Weights of a small self-supervised image encoder: widths [64, 128, 256].
Rows from block 2 of a small self-supervised image encoder, named by matrix and row number. Rows with one number belong to one neuron. Each number is 500 + 50 x the weight over its row's rms, rounded and kept within 0 to 999. All counts start at 0. Numbers have three digits each.
Before each neuron's rows are labels from the 100 images, of 14848, where the neuron reaches its largest size: "lies over" is the class under the peak; "strongest on" is what is common among them. Only what is clearly more common there than usual is listed. The data: aerial photos of the United States (SatlasPretrain). In brackets: how many of the 100, against the usual share in percent.
# gate: MLP gate (model.blocks.2.mlp.gate.weight, 512x128), inputs 0-63
# fc1: MLP up (model.blocks.2.mlp.fc1.weight, 512x128), inputs 0-63
# fc2: MLP down (model.blocks.2.mlp.fc2.weight, 128x512, transposed), outputs 0-63

lies over: crop field (29 vs 7.1)
strongest on: crop field (31 vs 8.8)
gate.443:533471448473393472519507466563539433491517493562577508500560578448427463503493505477566554550532602465496491572448514514495537495467497527533526545456394542519451529494505507496445505495500625
fc1.443:606492421508418418541424503485476493475490437443623529553490496518443495518508437460488582533539505476534522470493476498441503646458502514500603451542539596498481473525508520375516518562558515
fc2.443:534520527455436471471515413518492441532508425463454609458540515486455511539445447528514364561488519416465513486526553394545504574463497582499459500483468418537390473459526485507451406477544542

lies over: crop field (27 vs 7.1)
strongest on: crop field (28 vs 8.8)
gate.396:466490462500561507509516564445487503548487498482438527436531488589540631592579507490534506470477501443432538551519504481455476556555505475511433454538569464398607413573513471529537486552453503
fc1.396:524551492393529495397497469550513543519506476480548470514507450546504523459458511507559474549513440450457493527470499531489462523478511526442495541513492471566600457520563554445557563484657520
fc2.396:471509510519534454584523401550509494591569596504494505500473428507547518497514572484498433584403448601556497417462473479501451409434416461529550440455619496584616543512434483502526537528532429

lies over: crop field (35 vs 7.1)
strongest on: crop field (36 vs 8.8)
gate.113:489448552510453539530466487522484566575475523558468527569492420469531529536605547569540547395492566526541506430487568540557498484476559484575502494536513497524536593428553454441575544479571478
fc1.113:501502553567518462505526491434598439509487429543542474431483423486509484374454531478473420478526512627554439542493484485493441483567428576490472465502509568407567530490415581492526566453579448
fc2.113:501518525438509555567508470497483562527522477562555456464636474408427497475541449527533476477486524520524434543464474507455466496501491401503560588481554465519452478483440549493443443559498490

lies over: crop field (51 vs 7.1)
strongest on: crop field (54 vs 8.8)
gate.505:473516531501571473422440601452517545435488548536525475575451542443436442533481513470525504451509516517479468494534488446660571484436484511432561547518477417522522456563536671421519500414550522
fc1.505:463463538540543472492473507443457524537598430381532531436409574498489480593549521514547433440450526428477564521599515643499525467495389476527477457525519530484505505520457380444614544465462411
fc2.505:506404568442461497428478522385544390444516521451421514433411548513461473571467500515471453490445424583515473495536465514498479542439478508511552449509423487528497487529523496495543491529608534

lies over: crop field (45 vs 7.1)
strongest on: crop field (46 vs 8.8)
gate.444:592578418534492522495595530453405511514472555471541476498555512413478557455466467595540558434508474473582463465527505519523380527516481484514406440427405572475533478566467427400472482518516559
fc1.444:480486428572564509445478515511478378531408624461476489524465494426507547604473507551495489461417446393422560493493586523513494502531461470470476473499524578507515414527493574475458513457449570
fc2.444:518568459445555540447572582521388469510454476556494519606498503583480569542441418438493478374629524405503559459421542499497502538488469543521524549509461473529550545462453541439583472490572555

lies over: crop field (60 vs 7.1)
strongest on: crop field (63 vs 8.8)
gate.157:571470520573528411528485470516487484562431571560518594515542469429544499435463423577403512398525502345589464553550473430511457526541478551504463483483508549526430402495590576539527439494552580
fc1.157:452490581463463507489451489404490522496471493418547515453491491517462570509550451461501515585487516598584489563573476450472501412532543541445496506510601438450520385559558388525451458548402522
fc2.157:430522575494543529441456603465565563444528514429476437567472467451515513516456425490478544529502552577556558486422471541481538481568481493472548437477468457447516374614478436497585483504368431

lies over: building (25 vs 4)
strongest on: building (73 vs 42.2)
gate.318:441486499609418632466494569432402565430539551479538419545495603362522457506471511540479476441495535474464552566485454541463464460516481573453508533477467530464433434490516542447490494449530514
fc1.318:402461466610434505533403479532512463514494495565439482490487516529457529505492485507524657433531524476625490484484566480446489419536541510452469476462585420506455574468506483527517463433552422
fc2.318:397550442513528448437572503416443541498511501481521570490509463471435444421551528553484495433503515442463404564460498582512540450463512386604478568472429504473503486619487561528523473529500483

lies over: crop field (25 vs 7.1)
strongest on: crop field (30 vs 8.8)
gate.170:473477487546572524489458529569532515536516537453479502557506461457470468561476442511539588454523503456535432500523486481602503417471431573559489481413475509534506498539551631493512589585587541
fc1.170:466534486444500532551476566410480499511508486525509536582535396476504558440511474506538421509555489466538528546567560534535373442493567447458457504525580519528407546471492461557448516498469488
fc2.170:554494522570490533444482549343560406520551451418558458511535497570412527510441561492487501531627516483487487492549373504547534471442516565545542476471491500513461519480439508547552558425509485

lies over: crop field (27 vs 7.1)
strongest on: crop field (28 vs 8.8)
gate.59:533493505493455579512355465583480405463546544574526466458528494481457505434467423459552467455499429500487484405452495493633533471490473490454509485569420479585515538514578544477445447435510498
fc1.59:437464553490587518575487479460443578455522511512456537539562503463506471462501517460465483575539576516439499539581513555461521489446442476425454488420567514598447520478590626442500538480553666
fc2.59:502489521519451544421486515484421470506398537415429534539443478432479443460580504498379529484485439465425468506523491406491490462531482494652463490507492533490524536459559551399486492472495478

lies over: building (26 vs 4)
strongest on: building (67 vs 42.2)
gate.429:468539554532417512519596562484443636541570479453561488532426531524505527509416483426527543504375547471443491517461559516468492540585610510501484475512459437496412493545539540472514481454540461
fc1.429:507491629414535472480528549573523397547492407492364521444485448481485585507504553554468511453463516552550471477470454557517489446504537502453527555536537511529462560543531500547494481552579488
fc2.429:485499426549548484532423440433407550411461445433422561525474508475526543546530518572583502540455528390514430564546492507484505508492449587571468520376554522488566464567410589448412539501453547

lies over: crop field (36 vs 7.1)
strongest on: crop field (37 vs 8.8)
gate.356:483428512524498553486451519453468382488577550637499496467454483596452476550479476552420461374520569411483500556490583459481542454591607515535455560514455528498539531451475553529540479519596541
fc1.356:509517564509558539430477476429538536459492510456526519479474459387498579490496491518444471492483532601538530579530461430500428475564510524424411452521485452498391541455625433544468498487480540
fc2.356:553485513460482499501465447555432404515433548407491407554507483540486493481472391535519558466463565594538458429543441536502421535612510516566526475542592491445492477510553432476526427520530477

lies over: crop field (51 vs 7.1)
strongest on: crop field (53 vs 8.8)
gate.476:473530459487569481477521465496545537509501470474540525438481410471513519557378500470458510432484530399586591500556525425547401528498581439588656414538436569538546461427473580580520506478574482
fc1.476:488523547550539451437522470454469582452462485538497516508467470457500418506410484497525502507427379463529482493448502380501480542605415510538524465575471552502562431525488597489523511408538482
fc2.476:570503448567584506543515512529430534473497507573557609479501390546529513531561459578541561456552506483445479542560420513454491507520497490452437548436498458528518458363455510440461500455566460

lies over: crop field (27 vs 7.1)
strongest on: crop field (29 vs 8.8); river (26 vs 2.6)
gate.36:562453398414470451456527445477454580555503507536510555441558449544457524466473588526546551474466523435486518480504478584553498460461476478423476493584493612498437453516449575525523426564563559
fc1.36:536587550456472593544461500488482560461454525391484449589497469525450500477503486520525633494413439413522474564542501499448587423456510423493540452520534492545477528560554560552533454454506481
fc2.36:508497496521444525463490460393478503509473462509561550474507495503488468553542393424485466453540442494476550472496515496479505487471581539520519463480356481525478404511485573419499482559498516

lies over: building (25 vs 4)
strongest on: crop field (25 vs 8.8)
gate.168:471490609455474412571477427470543582493451577560609604512536551476482497569456518518531526541500643521463493548534547525506494564461450576499528503562470511500466427433506543471431486491517481
fc1.168:507530508515492515477478613445551522507515509538374462560459554468557516467454551506497476468546562517461462548468479508487500492479533541525516592516486475577403556471476394460455549608482532
fc2.168:446511416557483561545500338491526516459538528480471446581451559460397490514518488455475431445384495524474424557513495562487479350528540420458592470525538462460560479555478462467392524441481499

lies over: crop field (41 vs 7.1)
strongest on: crop field (45 vs 8.8)
gate.137:484471478501458527418546516597505575523507481465533425544442532498519481534590452530536469430585553490538545521538480523624505517485460516521528484425490507468574543511524628599467589538479550
fc1.137:511464496571413535499472614529478609533465530437466574467483440467456461543582496569474479422502605573472460497424491423459419525488524518442544453531493426474486436481481610500477479440493548
fc2.137:463475574492493545457553507627427568452475538588561502487547545455598505481490535474403465511441454444508499475509474498475463568497583471492501474503504529500512486573523551536462427543497519

lies over: crop field (28 vs 7.1)
strongest on: crop field (33 vs 8.8)
gate.246:465490488510505532474477561592480496553561487475528553465354514393511531569521501591436509482500548527550450482433505430552474514362522540525390449515470545468437531450532492528516450519518505
fc1.246:555489524541489500453574539472520577500513449509519458554487456428503469478583467655478557411484511502437479449511495556500531527504387513514529540491509521525582544471544464547458524499562516
fc2.246:447488522507469470475580469559596485491524472512582518567549478575595441508527506499526413439445472545466534424543480495544483673509541505501560481559515551435537539458620460493553498399486599

lies over: crop field (37 vs 7.1)
strongest on: crop field (38 vs 8.8)
gate.488:572477496461430489510533508509486606506470573436486502430600526481488405421576487477540425520481353452543527490507502514605426520543534560471450461453529562518474474410579523454634571478419447
fc1.488:441530504562543441575589516520414571505509530517460485610472476560476555484432521418601531605598460496559506553490522485524490523537462545499475447523498532526520502643508475428385495523479654
fc2.488:485432588520492479461507563564547532454532488407555426585492523417463575514477489426461548502557461570502488536478558586558463503517533557430553504449430462508499565506464526539541511459444543

lies over: crop field (38 vs 7.1)
strongest on: crop field (39 vs 8.8)
gate.454:478531593589489443477524501491458494558380516450461530471443516597455392510455557382459529513554466512476575556507524449615490473483476410517480487433533485540427531519437555428470458433437422
fc1.454:549510449510424543456530501477568531558512502599534525538493468622501465545444518520469468392522522416550577442418502495503418530506504514487432498514502536456426492492464493473382476492490481
fc2.454:451475497497455523488442507553483393496464518495490552449512482458554541518502588552386465446474497545449386512511456540566338476484549441430500483543437417532466502483522581581598428447520506

lies over: crop field (57 vs 7.1)
strongest on: crop field (60 vs 8.8)
gate.25:537507458499499468529375519538469515556419548541475415489480465434516447432507597600521435447457521540499420502479456449483454521600455485476490482438417473423401485418477599487536513498542460
fc1.25:469489570519515453578467424577371517474564477474508453550497516483531491444403603483440502500415446500474536495484549558423545502503543523519612493489509552469462480493526477448437434604547431
fc2.25:532465537465536516461491513489535363550491469488432361460452489490416577548478476519449534527519551614469509506513502474489518469503447478508446391409530487496450518506555475415519526424653361

lies over: crop field (26 vs 7.1)
strongest on: crop field (28 vs 8.8)
gate.131:490530499507454543458559614486425551544439576510470466529443447528443551379441547623476490471486430481572552602509470577513491513448440421567538506512524507580536456620478495437547475395455456
fc1.131:491539556476564579551474470626514586513525539547465457489524503454567424544597493519544533543483508471500509460515442545520498506483566406581584422438574552537457568485512529525484524520529500
fc2.131:474483517567494592417584412490451499524515532424530513396445465525514488500498521553479549517494580434568516411531532472444521447539579538422475456557486469466492616484427437466467575465560508

lies over: crop field (30 vs 7.1)
strongest on: crop field (32 vs 8.8)
gate.250:425468447564525511491522570512460418515480488478456538489552506420458520563458551467555522454481533404613520471494540543475451517521434571517454458503500538453431525594466549487493453521472452
fc1.250:471538546616554550553520435522586548455542524439562477532571587558519427508574449484507516474501419521484494489514517483503444477586495489428481494501453514432494517490446575475527558486457455
fc2.250:548569540458432543553464496495522629454448502474402594614466514479461451561424515556463542552525503561528497540510479413479486496496597455545578462484407491495461541518544529489460507467575566

lies over: building (35 vs 4)
strongest on: building (83 vs 42.2)
gate.328:452524440445507405457605521473417454508544499518458603569493465457544537464581421533523473538517496503599588511495497509575415500535530465454450537561472533555507375582412480468502506525540560
fc1.328:531529496485452434505535514469404507541542484420492570532436559517523565535556483470513585537498495431501429550465490478497453470570408394507491517463473562488640471490485483433499530499390526
fc2.328:536438532574454465478473517505618476473496512460464699393431474463463561495508527465484519476494468477433537509596518484572484558479523536558446533462574592487508460481505520520482547516470394

lies over: building (40 vs 4)
strongest on: building (92 vs 42.2)
gate.221:461504598505513565465426432453421534528586551520526525548566569501590539555442564449533440448450487495551421506545611496480492545546487505516446545563564559556451498578512520451502467470522495
fc1.221:458485521395567498581485403543462503523493480537527593603534588534492479551452589488490496447505444545459546424525427608616443454453463463502518488481488495428514527528442460446523465531506505
fc2.221:439542425496451471431477438548427558479465591534409454512582382577511492440526440491433462470449444480576549525512451478575478499453468409586504568466482429483378553584413479600508508440461521

lies over: crop field (36 vs 7.1)
strongest on: crop field (37 vs 8.8)
gate.379:496565442490529513505501513511469494544429530516541533517558558461494554458503553384502588501490509554561505493401480482496418478460510483434489513525503483500522426400459484454499456457489453
fc1.379:504601565461440459505544551466492504460456419450432442533507608543472465506561534545526374518499576508431414562517503536542501527595524432434609520537522522578513450505481451534577574483504603
fc2.379:498492526513592532529537489471417471447580554450483550474517457507522482586484544513543476532556378539490499503464519552427554558539365502506506549492523546584491410510503553610618527484497406

lies over: crop field (26 vs 7.1)
strongest on: crop field (28 vs 8.8)
gate.125:427441498500471539474533523505477571537477439506539463388548586527534479541523504474478561448502464419551461379553508497565544597567421618459532588555498485411569458540601489441437529414564505
fc1.125:491454419406533469487541524528515460595539576520447535416515529464479578548566455591552565502518470413555567593415443515542505568447466534517461512482408519604597431491465517498516562496392483
fc2.125:565549585484440393511483461436464433495509459593575463602454515568456554530548510478493591494523515546527524550561446521557487481541563428551505495588543595518538523491534574499427465493459468

lies over: crop field (30 vs 7.1)
strongest on: crop field (32 vs 8.8)
gate.216:588474511508524454505510554498534493478448435562533375504506517525584450506550527484539495533445501505411368491419482442460477422513452560477451518572456481420501488579573606560529439424513421
fc1.216:514517578479502501436557535463528467429552478481520581438538413662418543442529481459504464508507515432572554394449506453504485455536503549553495467494508539483518565543477378539524573543483541
fc2.216:392499466533510576487537516514552395379539585418446424455496473502423483612494461469480462575457487526519508458540547495495501464494449448524458443548420516436510578476488525526398542600538410

lies over: crop field (33 vs 7.1)
strongest on: crop field (36 vs 8.8)
gate.447:594509471664534608592438456550556472467378471514497515451504485542538516530542434451451531498536403489460536541420485578466477524477428452566583538554457458439548517458476498519457510550477506
fc1.447:389540497484458390540403525509489575537527488458514541523497410546401451460497524389580549522514495494421556464518532552457423539487469568495468500502532506566462542486479535398557431443528409
fc2.447:522583511475418494419432471487481460449397608461424488465450451480456478535480487508409468543541613539534548528477453640509526527505459443550480445566546489478581493455515473436516577485457444

lies over: building (26 vs 4)
strongest on: building (74 vs 42.2)
gate.471:560556540465464481472523547471465520452524572489537540510483502444569430379439458444544514449553591461453470511556484465490476521566416445544443463554483475508538399501443424544444537537487573
fc1.471:434567423569477440564528459414421422444417508539505449497406527500439486600576533516530556489522482472510516407445595557509446532474478464453574467457448432466400552502582529522476495440501514
fc2.471:543547427472515447572470513515429499598438447568575424514431541535393467487431538553406504572490555570489553598488458559420607482565504506487518536424441545471511501380564519546552489463513543