Weights of a small self-supervised image encoder: num experts 16, 14.3 epochs.
Rows from block 4 of a small self-supervised image encoder, named by matrix and row number. Rows with one number belong to one neuron. Each number is 500 + 25 x the weight over its row's rms, rounded and kept within 0 to 999. All counts start at 0. Numbers have three digits each.
After each neuron's rows are labels from the 100 images, of 14848, where the neuron reaches its largest size: "strongest on" is what is common among them. Only what is clearly more common there than usual is listed. The data: aerial photos of the United States (SatlasPretrain).
# gate: MLP gate (model.blocks.4.mlp.gate.weight, 512x128), inputs 0-127
# fc1: MLP up (model.blocks.4.mlp.fc1.weight, 512x128), inputs 0-127
# fc2: MLP down (model.blocks.4.mlp.fc2.weight, 128x512, transposed), outputs 0-127

gate.118:488476497516496482496452539455557566463528502440509494505497458502492508494472494517488481490534490525469505483504471517511499496524497488532501492535501534519482458517495448535489480525514492488477468494472506547574513476513490508514541503454511499512469531469520488506501513486495513523524482511476475505522473496511488508533488504556468451519522471499501493479514474546498538500523
fc1.118:500503507522515540491479514514492557489510462490427508459468478478472475491463530500500489496474498481506507477494458501502472508486488481511528468449474522488509508477491486491492488538498521502479498483521496463511474455518496480476472524491500484494457486544510489505505498518456487460518454460491467490467463534492512510472495515496438493503458407497460501481517513501517495521507
fc2.118:498481514542478502516554500506527468481479501502521527473544514506493510505516492533507467510484519491505534533487487496470459490469524475471560461497456510497506470528525496543513514515490480519528472530523495520474451491549482542516512520510493496519505519502504481459511489468486494506501518551527529457514528469461550494474544532507467519495500498467539513488495559466516480493477
strongest on: building

gate.188:505503446510469463518469505531493514534507518477481529499519517509506492511489517469533492490506520485528443530482515496512529534525519526505524451478509529518536475483517519503532530506565486484552505539487460485526527455492495490450523515519517514490531527527481470474476504507510467462545466485527500500505495505536505523474498495499503495463513529506496521465430449492515487510520
fc1.188:488475486478477468493487501473478451489536517501529510508499508533519506483468487481510490466476514480487489524522572539481488518499505453518505533450490480479518507536572507520507502506514462528520483481493483510518506494510492489519505476510539552541466510513518515515495471463499540443472501501523518493476460482522507518508520465499558502496520540487465464500469473448488515475489
fc2.188:486487524506485506489477512475523483484515475498496476485484481513487526463529516494461521518526472541483514553508544452486499559461536523490521529463504502535515454520525508526519489500482529514525502483483505498499473518505472480438502464477489451493485454521510494513494508496508480544500488490502508455531495497433508464537466519533469510486520467512512456507458518519550510504507
strongest on: crop field

gate.47:477517522526502499533500502530502523533520553482506507501478502479524489481426478481501517459505532512508505522484516466508519508469484531453492488465479506497472521536465489470489507486471514518514493423521481488448513512435481511520517498510506532517550528534489507540518486512539490490463514482488515481490511438505511523520537534455492498512520483524503526531456518491495512521500
fc1.47:516477459444517504499505455508514494529477505522482499486476513518539453491507563475504471480500496471510484506491459523451477489472495482531460482477511496521502495487479508544487532544532545525486548478525520474462480494489548488490492517496433504561499467480451504485513486497511523518519485468497539536478518529525504486506503493457509475474520498511507490496471466519473502504516
fc2.47:506484503467491496514520510472499471491503487527448524504495493535512495537499489526525487524500482448474511521537492509502540507489471513513510522493481535514512484550487516479467495506507488490497543524524491493516527516531477531461503501473526428514543492503507512446505513501473513505483558532430478470520453498495467489494479535521513476468487454474456457459468495517493525509499
strongest on: building

gate.157:522471493510527511538493504551564475525524492506470498489527522513474482501512512571483476497455477521530502492451485524536494517529543520514538511494525499512501492498487517480531513481495483511489517494499511521486574529530485526508524508541514504545521539473490508516510539500490487541501481556495513453487548484498481473509478497488472543462522504480472499515499472517540514522511
fc1.157:471526455522510501532472482502466539502473488521494526510484508476427513493481470471471516512504467545499484444515482574487536499536476500516495514531535474543470486501507501520513491518486485511512552540514504528525500478499500481464517486504486456484477516539428488532505528512511478499504490499526481547512485468505500481473523471502499483498504492486544502522528478469531476506505
fc2.157:468509481518525460497488515530484503523489520462495539546529477486501453529511481471534503522491544493534495511507481486509531465538487518493513535495484512505502589488528533541535487496533529470526497488509512487506514515446540494489526493514516495473509507491438506511511490509509450525513524470502506493543466492502486514497477549490503531495477477480529449515496440520515496510497
strongest on: building

gate.300:476440471487552461452531496503480519505490492502505504442496496493495480504459494492500500502514511469473535466515495465524505501541501494511518500510511535517497522501497470505533547509492539499515494520511500542484544473478549457513523474511518481500462523532556543525515518520530509503488537494528489478508503526518545474484480517546526504444472489478501499490470520495466517446491
fc1.300:482502553482513508489494505499435491479508523552515498523487556487510482458517516493510499505537535485490533470462546456488525476527494500500497452495514511482471498521481537476464486478541499485516494525471551542528507488541524522504484485502517495559531513528509455490469503525523520471485507456473507438475499476533536500489483468511515502475534505516518501491520510489489503486481
fc2.300:511516507528465528482502505514533530514501498494525490479460499482515474464472488502487497494517489517524492538490502517429483505457521512503495509532487479492527498517532548539518475510498497496517549540539488472501530522506545523464452478488536498497512496461518510492496484535522448499504474486442552491513527531507547484502428522497508502494485525460522479489478542474468505500500
strongest on: building

gate.285:533501516488515557503493461556467552531485507495518538488493477455495467505483492516499448501518516492498535507505501527494548475534503464514494500508493521534548503484542480514522467519491488515514494496546510470548467473534506514490511528501499514528447470508528497499516515540523462540488502504458472464474526501513507503538546515448507495490513513490485524517491499516473551522496
fc1.285:479506460466536454514503537480493543506484513516515515474507481512515546517498459481513500469519496519487534534539476527515494490543493518520531512498508528525505472494489510516491518514491456473493521537563536484501485526490510496488464459535530532501495501529530468471533547457519504454502500517491498457475509510468522485458535520514497524468537522493484510469476450469499525483472
fc2.285:508480443503455496536480526510477477531509541496468461532524508500512523496493463464486484498526463481507461547519496472491492511491476477495473496529484475521536437490490498494513489539497489554479500464501523492529465475504504493479483501475486478564463510513483511485481487495523485498494486465511539445511527505512501509491521527559473509522509511528463467519513470504486516439473
strongest on: crop field

gate.4:513501492517503500521489489488469501444518473477542553456529503498519511522489512491460515470507468506517502477529494482514468480506486532521515491557490443511525469524499514509477471518494467462520484523534516484447499487517496512498462460468496545483494503508479479482520503579501517508490507469512527536473494518490469502483458497495481486519522509512482506513406482470482500486510
fc1.4:472503557442513503470531518466481499515536471465514495492502516530533544502470477548470528477462494448508501489477473468483482521487493513499478544501491485479499468489471527533502537463485514478497454478447477460502512524462539513434499503501507519490519500481467531532483502531496479515489493467512516528500520457497520493474512516486474552496513510495534526518519491498465503497487
fc2.4:451490481481510523508470469540494494505502523498485490510520507473496521518475498475542461485469488487497500504515533487495512552551460467516469498418477517526490490487510491530531533476474525505459456490509529532473484511522519505540512534506495485481545459455485541495472479457523504504493502511511492489494466524457516528499513512500549518532508502540495474468497522538515524474477
strongest on: crop field

gate.180:516511507552499461456540479539508513478491529469474483525466534469514471517495542521469493474470542496496585478548494464479517498507478490520525495520491510484492487493501532542507543503497522463527523488464505489508476532442505507480513518491467499497446516498491500526502485458462483506524490474506476508498468509472491524449514468534476508490469504496498466513539522501491499479511
fc1.180:504514543478534516516514510501460484517474503486504490524503516529488514451438508513461479534497460537503523508459484489456557536499457501473489495491482480489522523501509487552485541491526484491499485510489546504537535489497521556482526495483493481512517524464513489461517515511494507475525507519490483538492522471537495474473450492453526482480536480501503472518497451502550488478494
fc2.180:467517482506491522432478513476456514479495501526514516504514479516545540511469476482475557524524514505541472507447482505474509465500497484448467531508490496528505520556496513523464486471483496534505521526515528495508512559521514513483509546518509505497475517476478505475499566477483502451497540461502510468506500504467535453500500478510530503479517501528515494509500519494484510460496
strongest on: building

gate.386:495473521493488511462501508514507541479500496485473446491497547478498482500516487516497527487446524486503501465478524416498501536554504488497522514525486510498427520488459517491439512500480473504517521504509505496464469502519487530553483477495499534500497507501508487484482514505490514563480473498563501518504517521496492501490504511508469470474444508510501511455517515486474458538506
fc1.386:508487456474536519486525483468510518527532445490458515475482515508517515500517525482467503525472490514526541478479504520508513507529484522464528500523498487532506508533515501508495476520467487518471505507529508535480439435483528517498574501495455483531518468498497519471484487506529452535484499510538536495501516481540535495544504505540498500524522520530476487509533502489493530515548
fc2.386:481546517440444505520505506489504484530476521516520461501496549538528514535505473518499527490499485507517552473537479523498533455514471500498515505501501499482439533517481508535487467485501548533511494493494481520488509484539500492467470551559511484486508482512505507528483507488526478498504541451520510486516525485505496483488517439550526506556513507502498532497466505474505503494484
strongest on: building

gate.486:505512448519492490476494534478467467518508526494537496491500465495498506501522506495491491522510498452496539521468501487469511497440499491492483528489517451520515494481463500463513496456492528545476491437500489508494514524502512507474529483475497516495511460509504521509422483561465514532517507518532515504460494488514478547511508485479455487471482542523480498532474534500495492487565
fc1.486:476523516497472502519484525451509531505481451473480473512500499535481530506492502472496515491481497496509503487484504533480428528488553494519503495455499480497494488495493531486495492501554504469468506447500505515468495510523474512428525476540474475477480506480485536489485504487453498451537504510488500456543459488503525469487541521468528497444487492516500516483475493539508525462492
fc2.486:486533510469503521508520503496548479508463515532549484481454493518440479516473500495469513531497480476497510541489499502520505494485492473475475490529518477546478501484482474492513490497484513516446535479449524494478558489478515515509538516543523495498543499526526481476459518467490467523515496458483479432485486478501514501517498495461501496518487500521543531498464478460531491465471
strongest on: crop field

gate.501:455458524506505513547505526565528478482519467511502530507481527501545489512469503518519543505517472508490484509495486491511470502489452516516493506502509501483537512479479508456555482466501494501514541465491472514509496464531515521465522464563498504533491482521487515485501514511479545515472503505448473492518472511524472496508497549540507479446491502511526552526496476494503491504553
fc1.501:521535514484495460482501522478534489538534508523515498540541499504508505524497501475487557499469535465488474497487496521522517520490493484512507535495548559514475503473496486495531542501456506485488503484523490474469467493520481528532470515498511493497492486479520482501460479517472469525515505466459514484514493516492424460527534473491506471529465523505455491477490519511455544514444
fc2.501:489532502480502485481473509447507503441532497511482508483525482497512473480509486524517512521469567465513535469498501470513475482498498474474454495512491519466477522492494487520532490476500482506490528510515489505487476549495499506469524466465493520482504442533492557491548567447539522516528541483492466511491457540517467496477499534487517487505512517512512475530479535491509489497481
strongest on: building

gate.377:489464503486500546484482459498506468544545523511516524463470541530529474477522501512524472469511529515540486515493488522511516549514454517511448483500511493507517493515491525511502486528505486515445551441515499506511508479479519467541476495466521480495486464475492524540484493470495480487513479463491461522465493495489491496517499511505504523536443478504434505485467468477505485484482
fc1.377:480481502496511531462501480490506525526494527472487489431510541513523494495507504520462502487482511471494524499519500506504523521494496498526484563461478515520531520479531535502528469451497505499512453536484497531527487507528533504503494489523489504490479505512562533558498524490535474532484467546517517506509460511542523520513464502475480535504512501497503419473495487521533528524522
fc2.377:499485500500482489475509499503487446484494533508484507511492524505506511419517496482443480544520489469529448523504507500508498485533523548487472522560466475498513501541486462496465487492506558538481487491498506507501485468517534474486458525484450475499502518488490507502495446549502497512515482461537494456515482482499557502461502515484482520467488522536530502509487496492494523485521
strongest on: building

gate.468:493467489485510539526493505492524459551548483482439504504480501500488497539502560496514537485474472481519532471516505509501475489520485466473489429500480499547496498499503476459506493500500503538544492530507525470506507469484470521483493476499519519474532524485516455479520499491488514475499504486525522428531487533517493525506538558533469483522495489520515492501493485504498501513562
fc1.468:476489535496535525491483510465514484494513497491485522482490507492499554494497469506472526483529515464532525490502440446472517507510482490462501557448503487510491514505441528487463515464468515477513504493528509521494531526486509506520492518554500488496497518506495485466535493501496515493522505490463486456493490536514488549470459539547440457483480513481529490491514540519506522495459
fc2.468:513502590467484492487489512477547476515490552461490492440498465520509484478493497511435491534493512486471506496499526519543474519534510444551527500521506496515511523463516492462526512491494488518493533489481486507498488512488484494484507515538524515456473473467518493497542464482486525501491468491509507484470509531475520510500469488518473505530474458485504472456498494507500462453518
strongest on: building

gate.298:511446501500493513484522472481535540510534484509473514497477500527536499505497486513456525534534533484497519518489527454455469465485507495501474489480515499481488503431502473546506491491545523501504493504528529548547484468502482469504504481486465543537506530507541517476485450496479521429491472468513485501487531544506515491487508499480511504494470547507500533520504492473527509472519
fc1.298:530500514546486528479455500538552500479498524485507492514438513491462470496542438529457495504487547517491509460499499582496480498523467498471539491510482492493508523490485504469468514485497506477519538545540493512488509479533488531489468462491476476498515503487513481492508524525512493476522522518511538528516510495523497456478516493489524529474506492507499484530568485529486493519481
fc2.298:489469524509515514516548546492537484503511527460493475504503505465502536485466493543503475504437457520460475535501518509518466466531494492495493486476485489478536507522537533471535516467464481495438517474453462507523506529492520496532506473472470465495462493496546494497515515502510511497490519494489477540513528532516460511520516495501496554449522476495465531516481512497513521516494
strongest on: crop field

gate.72:497452505513510486574511531502503537525565476548480523521479469539521469525497518530504477490471503465536481489539481498496459499510498495506514508448510547481478531510522486449472523502486524525516489496454523508485531512521474449489486542524507483509498454511505494495511509475487472461531499537490554482505506514483499488535511512540501495528523478516493467468519487518472498492501
fc1.72:518493462519525447509490496500502522499459488531515521512472500506526449525474460547534538531469501536504486487524487515482536502535520503508471538535484468508438495556478507566498487495525497465518511499460558528497521452512514478484478471473471509500460490479457508519512486515511497492498497464517504485520510471493512539496517497512544540504465489529516498503498526530514498488502
fc2.72:487479476476488477498494457517482520533475484465526527492502543499460502499460494516488505499489525544506492495490466533508536487520526491489507512504541539535502564473550541534555489540525496491474458467503480464482446488476455532503539518507518523504493512499489501490483498516450522514500494488525488499559527483497513518528478531517500472541507499504507501470511462461498536495523
strongest on: building

gate.435:547510495502458495526488497529473493492499456478450467488544491454538467544486527504513500503509522483494490483469512473453505496502491485496521486507530555493508499483522460544484478544522461516478516482475490502491547496513478531477501499488430515463512539500488478475516464510510526494494485483447499469501507534548460475477515510519450491497518489516493544521489506488543491477502
fc1.435:511481506472500470515509483532483508490471468528515493514537491502534508519518523520499545526491500528511488530518481462489456514484473500479550469478504512505502528517533459486491533516473484534512489530505494470521494475501532486540512516489534510473494522496522505538531422512481507544510473457493469482535478536471437472478523523525507517468533521450473476504522510463536513508523
fc2.435:531556461547473515491500491482508514465492507499511491508501522483539513504521533502486501453470488492468507489499476521467510486464462546486495523501515483521536529476483530510518444518505526520495422455516489494510479522513465505487521511492427486557549509496506456475513479470488501527478487474488485468531513535518524501506459483496517482517496546467535504496514488481487512493495
strongest on: crop field

gate.395:493481515569496486519488511474476520540491490455481537500512525524480428518495529496518488490477479525475502506521462452507491559457527503525543498499514501478504520487505456479495515488493488502510505500479464506488508519494523471480485528453472479511509575512468496498523489538510480526497466490459495511518449457517490481487471541483498465453482494460515492483490505520499493477472
fc1.395:480523481460480520527456502526513465482511499531530446486508520516501506479471504477547516465478528501496505497501471486509509505483525474477480513514521490491493434506472529567464488497494505521507486501536560541517556520489488507445509476505467505519519553486504513481520485491472508553478486530494517512546523487484508506510503507470546481478495548540519475473493473482502514518516
fc2.395:504462523479467496474524500492517479543473478547543496481488499475467499542510515462421515470487495458471504499457555514526505471477462499509473507540488484476487454507497495498493524452494497499503497531480551465470537497476491502499500498465497483482522498466517523499514495530493524507480508469542543505504542500512498491482508503509501502522513501539451473559506481553495510513498
strongest on: crop field